Rows from block 3 of a small image embedding model, named by matrix and row number. Rows with one number belong to one channel. Each number is 128 + 24 x the weight over its row's rms, rounded and kept within 0 to 255. All counts start at 0.
After each channel's rows are labels from the 100 images, of 14976, where the channel reaches its highest value: "top examples" is what is common among them. Only what is clearly more common there than usual is listed. The data: microscope photos of single blood and bone marrow cells.
# convs0: first 3x3 conv (model.blocks.3.convs.0.weight, 224x224x3x3, each kernel summed), inputs 112-223
# convs1: second 3x3 conv (model.blocks.3.convs.1.weight, 224x224x3x3, transposed, each kernel summed), outputs 112-223

convs0.210 [121 102 111 144 104 152 110 111 143 132 134 170 131 189 155 110 158 123 123 124 120 134 137  78 142 142 118 132 157 141 114 166 132 125 113 123 136 115 145 143 131 126 182 138 157 118 147 125  86 136 131 116 110 117 128 146  77 150 154 139 132 160 151 104 146 128 109 100 139 121 118 184 114 109 102 126 166 146 123  96 121 146 118 121 100 123 105 180 110 135  47  88 110 106 112 115 100 147 171 118 106  97 165 134 159 140 150 111 127 117 109 140]
convs1.210 [158 128 127 105 137 104 105 149 147 102 127  94 119 151 104  97  95  98  83  80 141 104  83 112 129 146 158 142 126 111 149 159 125  98 114  97 110 118 140 154 125 157  88 104 106 111 146 156 118 127 124 126  88 143 148 112 103 140 114 134 106 104 136 124 125  94 100 180 108 123 106 170 125 136 155 123 124 137  87 134 134  96 178  82 118 118 114 165 118 168 169 136 117 116 114 123  99 103 164 104 105 173 114  91 176 130  96 111 105 137 158 153]
top examples: cell type: segmented neutrophil

convs0.124 [124 160 145 142 190 133 119 115 160 107 124 140 114 148 147 118 130 159 142 151 160  86 135 115 132 146 186 166 159 104 117  89 134 139 116 183 114 132 149 114 120 120 120 145 150 128 159 151 149 135 126 147 132 129 117 144 110 186 113 126 126 162 147  66 103 142 122 149 129 130 141 139 115 160 137 117 161 140 120 151 117 156 108 148 135 123 101 165 130 249 141 128 155 134 148  72 146 160 110 150 111 125 152 134 110 154 156 122 119 150 193 183]
convs1.124 [131 139 150 159  93 120 127 169 124 150 127 154 113 154 177 126 120 143 110 108 125 157  98 123 130 119 101 146  88  98  93 133 129  88 148  75 110 125 105 142 139 124 146 155 111 160 129 125 133 122 120 101 156 115 130 112  85  62 155 116 110 141 167  92 126 147 108 112 104 107  84  95 126 121  80 133 140  92  76 111 135 165 136 143 109 135 150 153 115 103 110 117 167 140 124 106 112 110 127 124 131 109 134 148  77 128 107 136 101  94 161 115]
top examples: smear: peripheral blood; cell type: segmented neutrophil

convs0.78 [186 120 118 124 122 135  86 129 153 137  99 154 109 153 112 135 113 160 133 131 122 124 102 109 133 124 185 150 124 135 137  68 116  90  67 189  98 148 157 104 134 134 139 135 160 113 131 150 145 121 145 152 125 106 175 142 152 113 138 101 119 105 175 122 172 129 108 151 144 127 101 176  78 112 108 184  95 113 133 148 134 120 148 105 136 173 110 132 109  66 138 184 127  93 158  96 146 127 159 126 159  95 143 188 118 147 107 141 151 140 121 121]
convs1.78 [147 171 108 136 101 162  98 132 152 111 136 115 146 138 142 111 106 114  89 147 138 117 152  93 111 116  93 140  96 144 102 161 134 126 102 135  87 145 126 139 153  96 157 172 119 122 134 155 118 125 103 114 124 111 181 147 100 122  94 111 137 124 157 131 105 119 124 139 106 142 105 152 144 105 100 133 141 109 163 136  92 144 100 109  84 171 108 141 126 111 103 116 180 171 139 138 114 143 142 137 111 151 124 135 119 147 141 122 104 166  56 183]
top examples: smear: peripheral blood; cell type: segmented neutrophil

convs0.89 [114 142 139 161 153 118  90 125  87 144 118 127 158 119 152 176 107  64 139 141  99 114 103 104 120 145  80 113 169 128  90 117 115 144 117  97 148 126 100 121 147 164  88 134 145 105 117 114 136 128 147 127 162  92 126 110 115 115 129  82 145  80 136  94 121 120 175  92 127 106  89 164 141 146 132  90 131 108 132 104  90 127 130 148 109  93 206 147 113  76 171 151 135 127 139  99 106 124 122 159 161  87 150 105  99  83  99 102 121 144 113 111]
convs1.89 [129 138  79 124 144 122 129 139 150 102 135  96 136  83 132 151  90 131 117 175 113  98 145 119 128 114 145 131 163  95 121  99 146 133 141 144 104 109 107 120 121 145 138 146 119 125 144 117 130 136  93 115 146 127 115  98 131  83  89 133 131 127 128 131 139 123 123  99  90 111 136 111 166 112 145 127 103 187 163  80 125 105  80  72 115  97 116 115 132  95 110 178 113 113 130 118 135 121 127 165 151 154 131 133 129  89  94 161 158 144 131 130]
top examples: smear: peripheral blood

convs0.217 [ 93 117 114 115  85 140  79  78 123 117 129 137 146 134 123 125 106 133 110 119 108 130 153  99 118 122 124 191  98 121 105 119 103 117 114  81 118 169 134 113 137 120 151  66 114 141 139 113 114 113 131 121 114 125 149 138 107 118  80 137 148 136 105  69 110 130 139 109 124 138 173 127 125 127 134 161 128 102 104 153 157 129 107  81 155 146  88 143 111 154  56 134 147 117 104  64 149 102 166 121 123 108 125 121 177 162 157 119 136 107  75 165]
convs1.217 [126  94 109 124 147 151 137 158 109 136 162 107 111 146  84 125 139 117 155 153 137 101 161 131 108 100 132 129  80 144 119 142  93 131  99 142  92 117 102 116 131 118 120 119 145 154 120 132 129 155 111 158  88 152 122 141 121 166 139 138 149 100 131 150  92 125 149 119 131  98 128 152 134 137  83 120 136 173  98 160 113 164 114 147 142 106 115 147 125 117 105 138 106  89 136 105  81 156 125 137 146  47 133 144 100 151 138 135 102 107 142 110]
top examples: smear: peripheral blood; cell type: myeloblast

convs0.141 [113 142 145 125 127 153  99 107  96 107 117 104 103 103 137 130 135 126 154 131 133  98 138 112 126 118  80 144 120 144 155 107 132 125 123 151 121  72 104 104 173 117 146  93 101 118 111 115 123 128 105 114 150 150  93 148 158  78 132 132  74 116 119  74 116  76 103 130 125 131 116 127 117 115  82 148 118 115 112 103 104 131 145 164  95  87 153 138 117 112 165 117  94 127 131 176  68 110 199  77 105 128 106 126 129  74 183 112 136 101 134 128]
convs1.141 [130 136 137 102 147 159 148 165 147 105 115  75 141 106 158 107 135  95 126 134 161 112  97 131 129 122 131 136 111 125 101 117 126 141 104  98 117 125 146 133 104 117  83 152 129 129 141 131 128 135 158 111 170 144 112 139  95  98  62  91 153  98 136 112 133 146 143 133  88 129 111  98 160 132 102 126 151 126 142 125 123 109 139 110 119 116 117 106 103 176 131 184 112 174 128 144 152 130 122 101 136 174 139  60 107  79 153  86 119 138 152 103]
top examples: smear: peripheral blood; cell type: segmented neutrophil

convs0.54 [ 92 130 110 125 181 114 142 139 128 139 116  99 126 166 160 123 148 151 136 110 140 135 111 152  94 125  82 103 139 150 108 146 103 120 135 141 148 128 129 122  98 137 137 134 152  73 118 107 137 135 113  87 121  96  78 144  77 128 114 109 105  89 136 116 184 102 113 119 128 128 165 148 102 132 131 127  83 136 118  80 127 100 143 157  88 148 130 118 128 109 195 150 103 126 138 151 138 155 137 153 145 112 137 150 136 108 126 139 123 135 142  58]
convs1.54 [117  95 113 150 152 133 131 101 136 129  70 106 126 112 158 107 123 114 149 201 142 109 113 121 145 147  91 131 100 131 140 143  90 144 133 118 119 146  99 131 124 113 113 110 131 118 121  64  92 167 107 134 104 106 113 120 159 141 131  98 139 125  91  89 143 126  89 117 132 123 101 118 141 139 106 143 126 115 122 142  92 139 107 140 100 113 133 104 129 122 138 116  92 183 119 133 143 108 135 109 111 131 138  97 117 124  75 117 128 141 113 173]
top examples: smear: peripheral blood

convs0.14 [147 160 131 123 132 131 112  92  87 101 127 143 128 125 136 153  79 100 105 123 117 139 148 152 124 121 139 105 114  96 139 143 106  92 157 164 106  99 140 124 115 127 135 125 152 163  84 126 160 130  86 138 183 185 157 156  90 169 104 148 121 105 128  97 104 106 148 152 143 136 143 138 121 143 147 155 139 130 131 161 140 113 173 117 117 104 138 118  96 128 154 153 110 109 123  97 167 122 147 135 147 154 180 116 151 167 115 128 145 123 255 111]
convs1.14 [122 110 151 153 114 132 169 138 146 140 111 107 200 114 119 109 148 104  86 193 107 114 148  83 149  91 127 136 124 106 110 113 164 138  84 118 107 140 110 140 107 141 138 105 102 139 134 128 126 109 157 118 117 157 168 120 148 144 130  90 122 148 161 128 133  99 129 100 158  85 133 111 118 128 143 128 139 113 103 117 136 116 140 128 144 123 138 127 110 145 149 149 131 124 143 124 115 164 114 125  89 106 133 155 145 111 130 146 108 131 114 173]
top examples: smear: peripheral blood; cell type: segmented neutrophil

convs0.75 [173 112 128 104 121 136 148  96 117 115 162 133 119 144 121 142 118  95  97 134 148 143 115 122 100 161 136  91 153 108 122 135 136 102 127 121 114 132 103  95 127  90 153  96 127 127 159 153 137 102 112 108 125 138 110 133 131 125 139  97 105 133 148  97 140 131 120 140 140 100 153 107 116 132 154 137 117 111 125 169 112 136 134 168 112 101 131 141 124 110 213 116 120 124  89 151 109  98 136 121 176 130 154 144 122 127 131 157 155 135 138  78]
convs1.75 [136 134 110 119 100 134 141 133 124 123 114 124  89 124 129 125 126 103 146 169 119 165 136 139 188 125 137  77  98 125 115 145 132 126 189 122 151 121  78 154 119 133 116  98 124 146 146 101  77 142 123  79 118 125  97  89  67 125 158 111 146 158 123 153 133 111 150 107 125 144 142 101 114 141 126 131 157 165 135 132  52 128 156 127 110 165 126 149 116 121 107  96  92 184 156 116 100 115  98 158 112 148 165 167 106 119 100 104  94 107 112 116]
top examples: smear: peripheral blood

convs0.32 [126 106 120 131 125 146  99 104 123 116 101 128 131 108 128 126 129 106 146 169  93 106  96  98 118 103 108 119 137 130 100  73 106 127 121  96 133 131 118 141 131 128 127  92 125 141 112 120 104 123  95 133 124 134 148  96  88 144 128 138 120  99 140 104 100  47  87 166  99 124 175 156  85 127  99 102 115  99  94  86 119 120 139 103  93  77 118 108 115 133 163 113 131 164 109  85 138  89 165  90 164 131 103 159 145  88 128 106 113 126 149 126]
convs1.32 [143 126 112 121 130 136 136 133 148 167 160 114 124 122 151 155 150 127 139 181 126 141 134 142 161 114 172 122 131 132 104 155 177 167  75 167 118  93 123 102 116 116 152 129 145 142 132 124  83 136 146  86  71 144 175  97 159  83 151  51 129 138 154 140 114 130 156 111 122 114  90  83 125  99 150 105 166  93 149 122  86 162 140 149 155 172 135 147 129 120 165 146 129 128 105 135 116 115 149 145 139 136 131 153 124 121 162 128 127 118  90 145]
top examples: smear: peripheral blood

convs0.33 [105 126 110 106 143 107 131 129 139 128 139  97 107 120 109 169 123  91  85  79 138 145 148 127 122 111  78 106 113 176 121 116 116 120 137 179  56 113 132  99 160 145 100 145 109 118 123 103 139 121 123 102 145 116  79 148 164 136  94 141 127 129 115 110 166 117  94 153 105 141 151 151 117 102 119 102 128 111 126 143 115 103 143 173 103  99 114 125 129 129 213 158 101 122 116 147  83 133 152 117 134  86 115 144 141 114  92 131 143 140 114 127]
convs1.33 [101 128 115  89  95 114 123  96 143 104 150 123  83 113 115 110 149 142 142 177 110 115 152 149 137 120 142 132  90 107 161 134 105 165 129 114 121 201 105 116 100 109 107 122 149 148 131  84  97  99 117 146 109 151  67 132  64 171 141 166 166 121 140 129 115 158  97 161 131 118 109 117 118 117 147 142 131 144  96 101 114 127 129  92 110 130 106 150 148 152 136 109 129 122 124 122 139 181  99 172  96 163 131 154 103 124 107 141 110 103 150 172]
top examples: smear: peripheral blood

convs0.211 [170 120 114 113 123 152 108 164 144 133 125 132 173  90 114 115  89 129 103 154 118 124 139 144 125 105 114 112 147 112 148 108 127 139 139 117 130  76 123 107 101 117 134 156 156 139 118 156 120 121 129 125 167  85 143 153 122  99 156 138  95 118  80 115 131  96 107 136 207 129 116 162 152 133 129 120 159 144 133 113 133 113 126 143 163 115 123 136 150 162 182 102 126 117 114 138  65 110 140 147 132 134 130 165 103 107  93 161 130 119 137 153]
convs1.211 [146 138 136  97 127 128 168 125 128  88 144 133  98 106 173  68 101 137 107 157 136 146 108 112 112 137 148 108 114  98 124 126 135 140 164 154  96 147  99 135 134 123 156 133 110 111 157 178 143 161 116 120 120 165  99 140  90 118 134 124 159 140 144 145  93 112 111  91 137 138  99  92 150 174 120 139 112 121 141  91 133 138 122  97 120 125  90  85 172 122 139 152  80 167 147 155  82 159 117 144 114 210 151 213  98 140 146 127 151 147 171  60]
top examples: smear: peripheral blood; cell type: myeloblast; cell type: lymphocyte

convs0.59 [140 103 150 158 144 142 125 110 118 128 123 144 138 177 151 136 114 115 137 125  86 123 107 145 126 136 101 131 151 120 117  92 125 130 116  75 124 101  90  63 136 135 126  83  92 130  95 112 108 135 110 138 124 140 112 112 127 118 146 126 111 122 107  99 152  83  96  98 123 123 100 153 101  87 108  94 104 118 130 113  69  94  95 136  91 104 149 160 125 101 223 107 145 121 128 124 113  88 186 118 164 102 142 117  95  92 146 101 118 132 126  79]
convs1.59 [114 173  83 135 129  91 137 158 150 135 162  69 118  94 149 164 125  94 137 158 141 137 145 110 133 137 114 110 112 176 116 150 144 151 120 111 148 112 129 147 115  96  85 130 107  98 151  99 113 161 116 127 122 139 119  92  91 109 120  92 142 105 112 140 135 130 150 112  65 151 118  60 144 153 150 117 153 154  82 125 108 113 142 125 118 124  97  92 108 113 125 130 157 112 164 114 116 146  90 142 134 139 165 124 106  91  98 164 127 141 102 115]
top examples: smear: peripheral blood; cell type: segmented neutrophil

convs0.101 [111 136 146 140 126 116 122 123 134 133 103 179 155 121 127 155 153 100 101 102 124 122  89 160 141 112 140 137 138 118 157  53 136 144 119 111 142 133 172  93 110  98 173 122 117 145 130 142 121 126  92 178 127 156 137 117 120 150 134 129  89 114 159 104 123 139 134 129  91 129 123 132  87 145 109 120 148 118 137 142 143 133 128 110 126 158 181  88 125 155 173 111 155 143 135 117  90  78 141 139 138 133 128  96 143 149 111  77 124 111 102 133]
convs1.101 [106 104 131 154 120 109 144 109 148 131 184  84 109 170 136 125 106 168 144 124 143 126 101 134 109 119 108 139 115 150 171 154 193 115  95 152 139 146  97 127 124 106 135 107 126 144  66 128 108 115 148 141 102 147 160 115 176 116 115 109 150 144 161 150 107 133 101 119 116 101 132 107 104 138 141  97 126 129 175 102 145 149 139 155 118 137 133 151 109  97 147 132 111 147 153 148 160 154 126 140 103 157 144 110 118 123 141 124 107 140  86 166]
top examples: smear: peripheral blood; cell type: segmented neutrophil