Weights of a small image embedding model: 32-pixel images.
Rows from block 5, named by matrix and row number. Rows with one number belong to one channel. Each number is 128 + 32 x the weight over its row's rms, rounded and kept within 0 to 255. All counts start at 0. Numbers have three digits each. After the name is the row's rms in percent of the matrix's.
# convs0: first 3x3 conv (model.blocks.5.convs.0.weight, 224x224x3x3), inputs 190-199, a 3x3 kernel for each
# convs1: second 3x3 conv (model.blocks.5.convs.1.weight, 224x224x3x3, transposed), outputs 190-199, a 3x3 kernel for each
convs0.27 104:163132096100101113145125118052122158111125124120131158045086078141131152106138057119157150129114174139105072175179217142141138154065124206087179142165101085138162135098162137092077106091100108057163057117114175067122119147088131103144067101151159123124131092093131127112
convs1.27 061:154197193083094105128138114131187159117122094134144078126133133163140143091093086156115119170118154097146119162097133127163174101194171191168109153134109130121176162114116143088125152188036094179133131109069132105103159118176122138115115114113130144094189139095148173109
convs0.28 098:125127141169156143134112107138139113121124165172132164233084132120095111162163140155118121082162061107141118135134145168073138129133073070136162162136121104062056090085144087168077219166166122066130085143142204077131140116126173185164093140127138108117138117135106143119
convs1.28 100:158128168196117118108112144113078069148136190089136121128115165192148163165101104123123170182097124106124153150132133112141096199168210175114089088111110171148196071109074105111098070109129137120071167181101084169059141181129070141033107109141134152109111183152104108143
convs0.29 098:159147112087112132144159131187129129125142132115117159071143158070132138105156128121108122079124115111140082126122144096103115114105115157115071151186108115077054150117142049100058117136132169184144148165087196065053160130138089107105163129124064134151174123070103106130
convs1.29 075:153182133119136125164154143167140173147105136153206156149199164112132130159125143096067119121122141126057146148103170162142180109125143130066179166109143174188177110112148144138116133084092164122117134183133128157087109159169167109147116149134136103173113127153149188124
convs0.30 104:157145137138111102108121130093143110131137132178101107186106153106078201090153123107143100076108162114129164076085108114093163058126117119118047062156092096170148091057136117176209142106128042102154126172173091154057126130175123167137101158175100121160156133118101116092
convs1.30 148:116096150176136110141121138151124095115121123103085120082141093146131163109128107130122108111104117151150160138070142083092157140163034106143142113154174155139091183100208133142107133111183081208106156098171129120129172086120087097088110093093067137131123117109129139150
convs0.31 094:152147123179135141143079101168095138118092059105144109139201120087122170111171156033137174067058110118154154175176162131116079141159077157159109150163140049150111122113164084124114198080122094200151164102172123064146113140159126144135109121128127128106086147184116091060
convs1.31 059:137130119111104133119173111136120124155186143089149131132121109176163146178205150123080115139110094156160130066087139117099149107154141248108157164093134108070155172138172116170116093129077162080128098118171107101151139121146173161105143174162185098193132107139180177134
convs0.32 100:129127165120177142123126138157141118134122141188140172110067152087111155140121066165204073164077141150107233185183176104240122092129190118154058128065202094152013052158111093163133068123144124132075152075072075239072123178123128082110142107078148078174090136104142161141
convs1.32 081:100223077122183073121117086106165156103099136128105139121145130122125114100179082100077160138131169107115156113101071122087119148180132143117076161105120153075150131149148058128163105110094209188141124070117154133148178092151102131146144103097155118118212098180105165119
convs0.33 100:123129159132097105080127166114075117161107164146185100145117138124149162207139088091059121111119141086121143099130198116075116076080121096096076128070138193163084085109080181146101196109110120110098163113139097108175137106123167157144146152115116098088093126133144096160
convs1.33 097:151140169139201121092181170125106153167113137107120151076173160115162100114156143134098148096171143118139098167109144090163170087075098119129144129145105142160153123150194085103087097134141022128134107181165119156147109156129128133154131114110098129166121151136132113178
convs0.34 097:157163142144113145081147122202155224112146084145137086196120104122164098153162109153073079188134114117139073214190068188152115100092087094146131141153139044152097135074120087089113127166140147094121130136147077101054125139106147104155116119134135115101162169131104167106
convs1.34 059:164132088147119054177120181150140148061079099172110119169148136140145133119084062149113109121118127129189136119115116163159147092094120127130124130083075192161092169166182132135119143153147139118075124096096138123053139130183113133119153111120147107115148165166142121149
convs0.35 096:058156132154137156137136155158085076125158121153116133144153098101169078158053107102180123140144105072117122119110207159178022106141127127098129099182076113163064129049085171147123091116083145122165109105092169120123081175124151146073122119118080080086142116138153126093
convs1.35 054:184122136065119127109131234203171099095165098158153090104108135212139136085159156068119184099067158158147176102174119194115124096154114136141108136091160156086149146134192094135105145195144114171113116100106142072166187111173128139095123169130109092175167107075130112165
convs0.36 095:138120118181157138099107104130127123125156146132112114127123168107202220163106220081087127122169125082102115142094152048102110086081091093227070090157234188085116140109084150146115189145050030116139079100135091096064130093098121113134131167064129191171121144128141125111
convs1.36 083:168111169145106097146113136110085136119129075084149132074049093136100143094154063163116193139135113123134135096128125161214161069124158137193102098112109144156148087099171101123101132121116089196090106157181105157152132125139091071139120143071106133106131099157097095114
convs0.37 108:105156116131136119114132130131139149129100150104150088089172110092118174140129164075153144156098174192173135059089141213078071074164176172190063166161073163102189175132092079154170161055160153121165067122166175072123075141111024133129096075182155124166122120117130150097
convs1.37 164:124104186151144106139115114132183127097106193139083107209105176149134132133090085091179071170163156117155072154156088148131122139089149127174148148156111109169116109124105078097120070097119105143153139137141174154104087080155208166086142122187148091156138144087105084144
convs0.38 097:137154123150100140118140103145146115162130082151095167167075116097109127125168255101096111127158163076131163055092109216117079095028113021113099218062137104221082162120079065117097091130125171098069090163182076155122099135132135106101122182138158138119062162148117159120
convs1.38 098:144059146149145165198124145209116144101155033122134137048060122127096121096227026106082084132201158095088147120155119106161145115088121123112184123122100192146124166071133135117162131109096113074042066158108137106142140101157108089148119162155139132095124143128137109139
convs0.39 100:144134094154104125163074106113121184095177116152133104135136139068088143108000182172182138131113131086108170188039129096068136096148139127197129110073192106134171167130188088096107110088097168081141113128163064154121128106132164134102083158080148098117117121135137083102
convs1.39 139:153092142126115141155138121122099109174133117093125078166119133120114168147129114152183052129150078168151068111145112095129150144162111103063084084091193137116073163111151102161164104097124159128124101163122153111115253137168103090155069136146151082107099102140081141093
convs0.40 100:145092075128095132132114141070226074127153133081097099163085152143132117134084113071100092162168138092059168041082169243127108139106118168200086162187102136106051158134125119139081092155104182041096123116159125085101129148127101144130157118100089112141127112108114083107
convs1.40 095:156150152098130081130161130098034127126100107118210104150082136159099124127143107123147121120117123118100136161202154133148121142158133098129107162125151163202209145104138081099139055104151102145125135191090131185115118083136130126142140195191141131139121086148158131079
convs0.41 113:147132137152141123139147140120139128131138124110140142127121133137139144140149121131146129130132131118111136175153133190192177185214249161166206153166168111136174092085130109103134104104086127148150179146151140156160117108115117143127114122140109089058113095067109060075
convs1.41 147:188116071129085075149108113096102099079102120113139158140088061162100106168126123081095098124144166094149182090124159108152145085161155129130087165114103118126134120080060152129137141147178097099093163145109198152132102100095098131133121135161125112130123119130121128144
convs0.42 102:105137115154079128156160118168118169113131143151110134203096115071135201094116175172163127201157155147149170213133118157139133130131080179156141113102100111085122108030081143183113137066141129100160078138168182105212158154143106063123090109119151068117133161077169089154
convs1.42 062:158176129115147125170141083184118173127075189151114163104119099115147099072126112102143098134106170116116133190107194152153178137109115160124139135124130123104134082187081138150163119126121169127143159113156178125115075137196120089144096105122082119127070155181121147149
convs0.43 096:088127132105158176146105112091098136113101132132138151106150094147116128120139072139183137116136190130140109093166022097089058139102061140123139172128179016146097077157137255141096084121171106179157170138102207177174160137092167129170167123132113059084155119082126171089
convs1.43 084:134152122092100039189134086093119141098175104124137161083138176092203155054144030103141141141164131078131086116112103165179169191133191122150163128134124165144121168142083086097127122138134126157087158107088124097141136136127086163164137093127154109107204118122124196126
convs0.44 109:112082155105123126094147089126106120118108119127129107143107220087106131002197018146149102149129083134115067080180170089167149097138067069092171112170114103095150163118181121177168050186110114117118043169108070163093152112132110158167104128132144121092094117117124137104
convs1.44 155:143177075147147069142117099155098090136121168136118135124160146171081145103103122103140096138111133134132161155123146142171079167137108121132146130112116052163170149130126161125171091111091151087152117170082134162143127167135176144147115058115158151117082112154123138107
convs0.45 105:158146134134143143130085138139123195106112077115119133179084102148124139128217095077104028118021176148156164091155127136107138103103148159063129084124160130094189097139078159128120125126134143208154156089106071083132115110169075117127138144126118141073146145098138117120
convs1.45 087:141150131149133176197190150152109114154089136147181207098183161150156147091085149101098074125096185139221114203061160167097168126117130089122081134145141211084104103079125105126143130080137089161124164095131070128157073135088050125134104114094147139120147109164147134120
convs0.46 095:139140100147138116125094066104123116148103137127113094136086108110154118123088149103154140106103167128169162092102095179139139122117206157137096167165176114151123097128166111139193097110104098161121167072206119127164152153048139105155146139107123149128123088131135126146
convs1.46 103:115075163140090104087113105100124100160111112135075130134069109114090101115163143146104067123136179111124125093156097113176130105116106202098106157107149086168096070165133094126116139101120138075118184132088107179123174123181116112169111221120132129122112116084130087184
convs0.47 097:141110121117137202126156115137168120135105108134117122134163133139183122167195067131079138066172114123134090147152112095178124122159042182004127186113075133144196110144076060089117106141118141194119052096079082093135103108118122165073105162158096155165134142129115128148
convs1.47 096:189146115141148062134102084133131087147138135139134148157144107067118129178101109097100173125144155089136128109134060113116146027154095122142118090141162139112127145125157133072108129128122209139092175121101175189112185115108175045119125144130107125158110159109135093170
convs0.48 100:140122101117098132158105115155134114186123139113160104159143143091125106140153106155227078113103072131140128103099116118152174085123197077142158165095127109151163158132112120138164194179121099124133072114114184123183146149062104150164128109143153132081132133057156118161
convs1.48 093:173136162132130071157130125118116112158119133128130139082135096160091105099146081166126075125204111099166102126122085106176137112171133168193153147079149125173088094158172078146152188141107107141100125110128109118076180125201092110155093109140106064094175141106154126113
convs0.49 103:099161145139130146093135100103106104188099135154140117097133117166120109134190126059162123180060068219082136157160124135117123079074152094155084190127106146063122107078095129135139122111182119098089102163107162144160087144099160182199121166125162132159079131125105115105
convs1.49 108:144102110128146163103151124119100173125114107091135139124141146189134103128138133113134154135191097154128166081109185151116096188141146101135140089113123122137186103138132167123145058111093112181106132125140167153213068120104103106085138156130138114104103097149117108112
convs0.50 098:132129155101139178124167130104109132148149117124131124113154128138105105087071165148152129132132142079059189112167086134123150143156101139089147042107120176088123135143167183122082073154104115141098096071144083111134182108114122185181154101104127132128139104111123120151
convs1.50 108:129100122115116130148157140142097076155157171152107162130122184115194186166128193146140118109174099152107073123096141169101105177145176117175114151186167132094102146126102139144059068110122106043081104069101104168123038125162064112124126135134064103084163140126086098126
convs0.51 098:121131137105170119115142129147080126117106106123071141017201166104135130100122100067139076089106158116149131127132095141119175129141110133196111100121116206107131130148191129163136088117091124150148057120137049106175141109115150108045112143151114159130149152112130099131
convs1.51 083:069157084162151062154116127067149147119084123145118138096181114088176057126127110092133163118192120066149117144135101185155184162123162140110199089131114048070097115130078141096147127137137063096118116094112130094142148194144125124160113147117161115146158120091123146152
convs0.52 103:137129125123130136137119141130143105130149090116136130232141160145131154170163150141165134099192179136117148153148113063104045113087129216041171197168113116237095114119120116092113097143172142106207168122099061136117129103147136140163139119172130139138103118138123145122
convs1.52 133:175110090119120188120126145146102109165137127133084129062122142133109095098159166083146185110095132137197154106113127136122129143150155161106122088174162124155136156152135067139082123170081131193079184113101107110134108110135125141160158061124098109156138110169142083180
convs0.53 100:166136076158129110131102111107083124113127188086068115103171111145159086134169132105166144022149158095158105096139110115124116169131089117067074182114105078100118001155087080128148090114122105173125102103198121211169094063132123132138101108105151098095146156123123142129
convs1.53 075:166136107099097067131151079181146154133082141245118144123123170120205068210093106165157096147106106170141102132164116172177166167175115178163110181172168195184094100118087133115166105141096091152150139176146103137150124087107116143110077105156115169099137117083130153143
convs0.54 098:133126135119100089150115102080141131104130085160137129161151073131098114158176133084179132125127123110213164123127119101074140144123035103199134036097124075127137109129109185123148149162094155151113178178119099158089145125147092093105099194128097147107174100093144110120
convs1.54 092:065120123173164124122139133131094184211124148079123117147123123135136071111161075132098133122088133105094115104141110151158148153136172203079179137176104195212185122151186103105103127126086142134088159143111136150145137175156073134090137137110178158162092101178177154105
convs0.55 106:136111121126127115124140114125143114137149108170129082147170215109137137065085079178170144091134163122165081081110124081104135101091224155119148136116130147183115106140111106210187118179133115166157115188179162144078131125147126141106122147149125155137124119126118087094
convs1.55 085:153176126142129112098121134128123045078170129069134126110085068159207159142160171118145154107134157129104164111139179140120130156169163107111124100106136125073122215174089187155122170107099082157118118142129179130109197162089134150134179159130120134129080125156133115131
convs0.56 097:124145109147114101104122154165133127140141178153161172096145139143094127160210160099106108133109162183101117159131064142177161172081134000147120172138168117167177149120112073100069090081090163237140162152132224170133110121116102071125124126139078099101114134134062090104
convs1.56 069:189173172146155150163186218155178121153191169083133114163184149135137122158158203122100143088132101167163149120149113154115088081146155145149121115115114236085103101060169120136143102183134092141150112110077080082067107144173092153173139143155121121115191136088172124142
convs0.57 097:128134147135125154094103065163110153109154091102086108177095138124133077116128160151197130151119103087140156158096130088173144166151151159174131220085020082075205157123128098122105086150132114143140188112072163098201131182112128143117151124159089080149104192038135051151
convs1.57 116:093093120108168101171105181185125091164107130117116085110069094133135142117109179121115147097100145124113108116184162126119091104044106115147123082145154165098097166151134166125157138108095140088151147150151148143097123165111075170061176097120035121150160048127103133082
convs0.58 107:103150082100157115119098120115117136164108185139155156180118185157160173154180139113073208141035083150108024126150122056120151164148152102202173092072250092019157119156114113128122110193108102100184106132117164059028106101198118103143124123164126058145093124164120183091
convs1.58 151:148099096124140099099118168152128127140087102162152135079124120117122121097150125102115123108150131110082064132091065133132081127099125104099094189131067090068074156157124111143097088149033135145094123093126091146210091130115164105103119096145121121147179165029114149156
convs0.59 102:099122142171151139144111112160165118158144134109102133093129154116091146110116090058165091107119125104150086117062149093130155110137115161156122141077046126165133130080141144143153128099113138097148023150119121115157150131090110141132095134125150115122087127132095142070
convs1.59 109:147124129186125130105152135140104106102134137194076126124079185080163125169106115147118160137152088061181123126174101135103079065115105183129068144081133134172121158088078122139174110085121153113071146144206129163125150077102199116061157135143102123085132111146130106072
convs0.60 100:150161118144130142130144101114096215110099170130129082121140114055112147126160127181137103182096150162124123075144101192067224090111092143085238129166048038155192170149136107172087150130110133157188110179127135113117091115102117189146130110125110138140119168123078154097
convs1.60 106:115168070104085111103079166065142087162141095094158143097157142112121151128187086122128124146098138126081134162137152152098105142157143156139138149127128180115091128136167149173114138086101065123053121115154088146148162138134118123143178202122112136169146196131101099080
convs0.61 093:117152136126131140116109118063114130114137160114142114118105080129103117040149125112140147105174089085152181198098147151146091189155162051155152090151214155106095106113077106108133098162122184133096147064168150103110143138141107136088142132095122119110119165143111095121
convs1.61 049:123194125151107130155106189166061138108093097115088092163092132128157182176179118131107084112122092133158159100128084156167160155205111144201144232123134176098076169170199126169151142138069137156144075142078120117142154141252118150190131112163120095101184146104222083153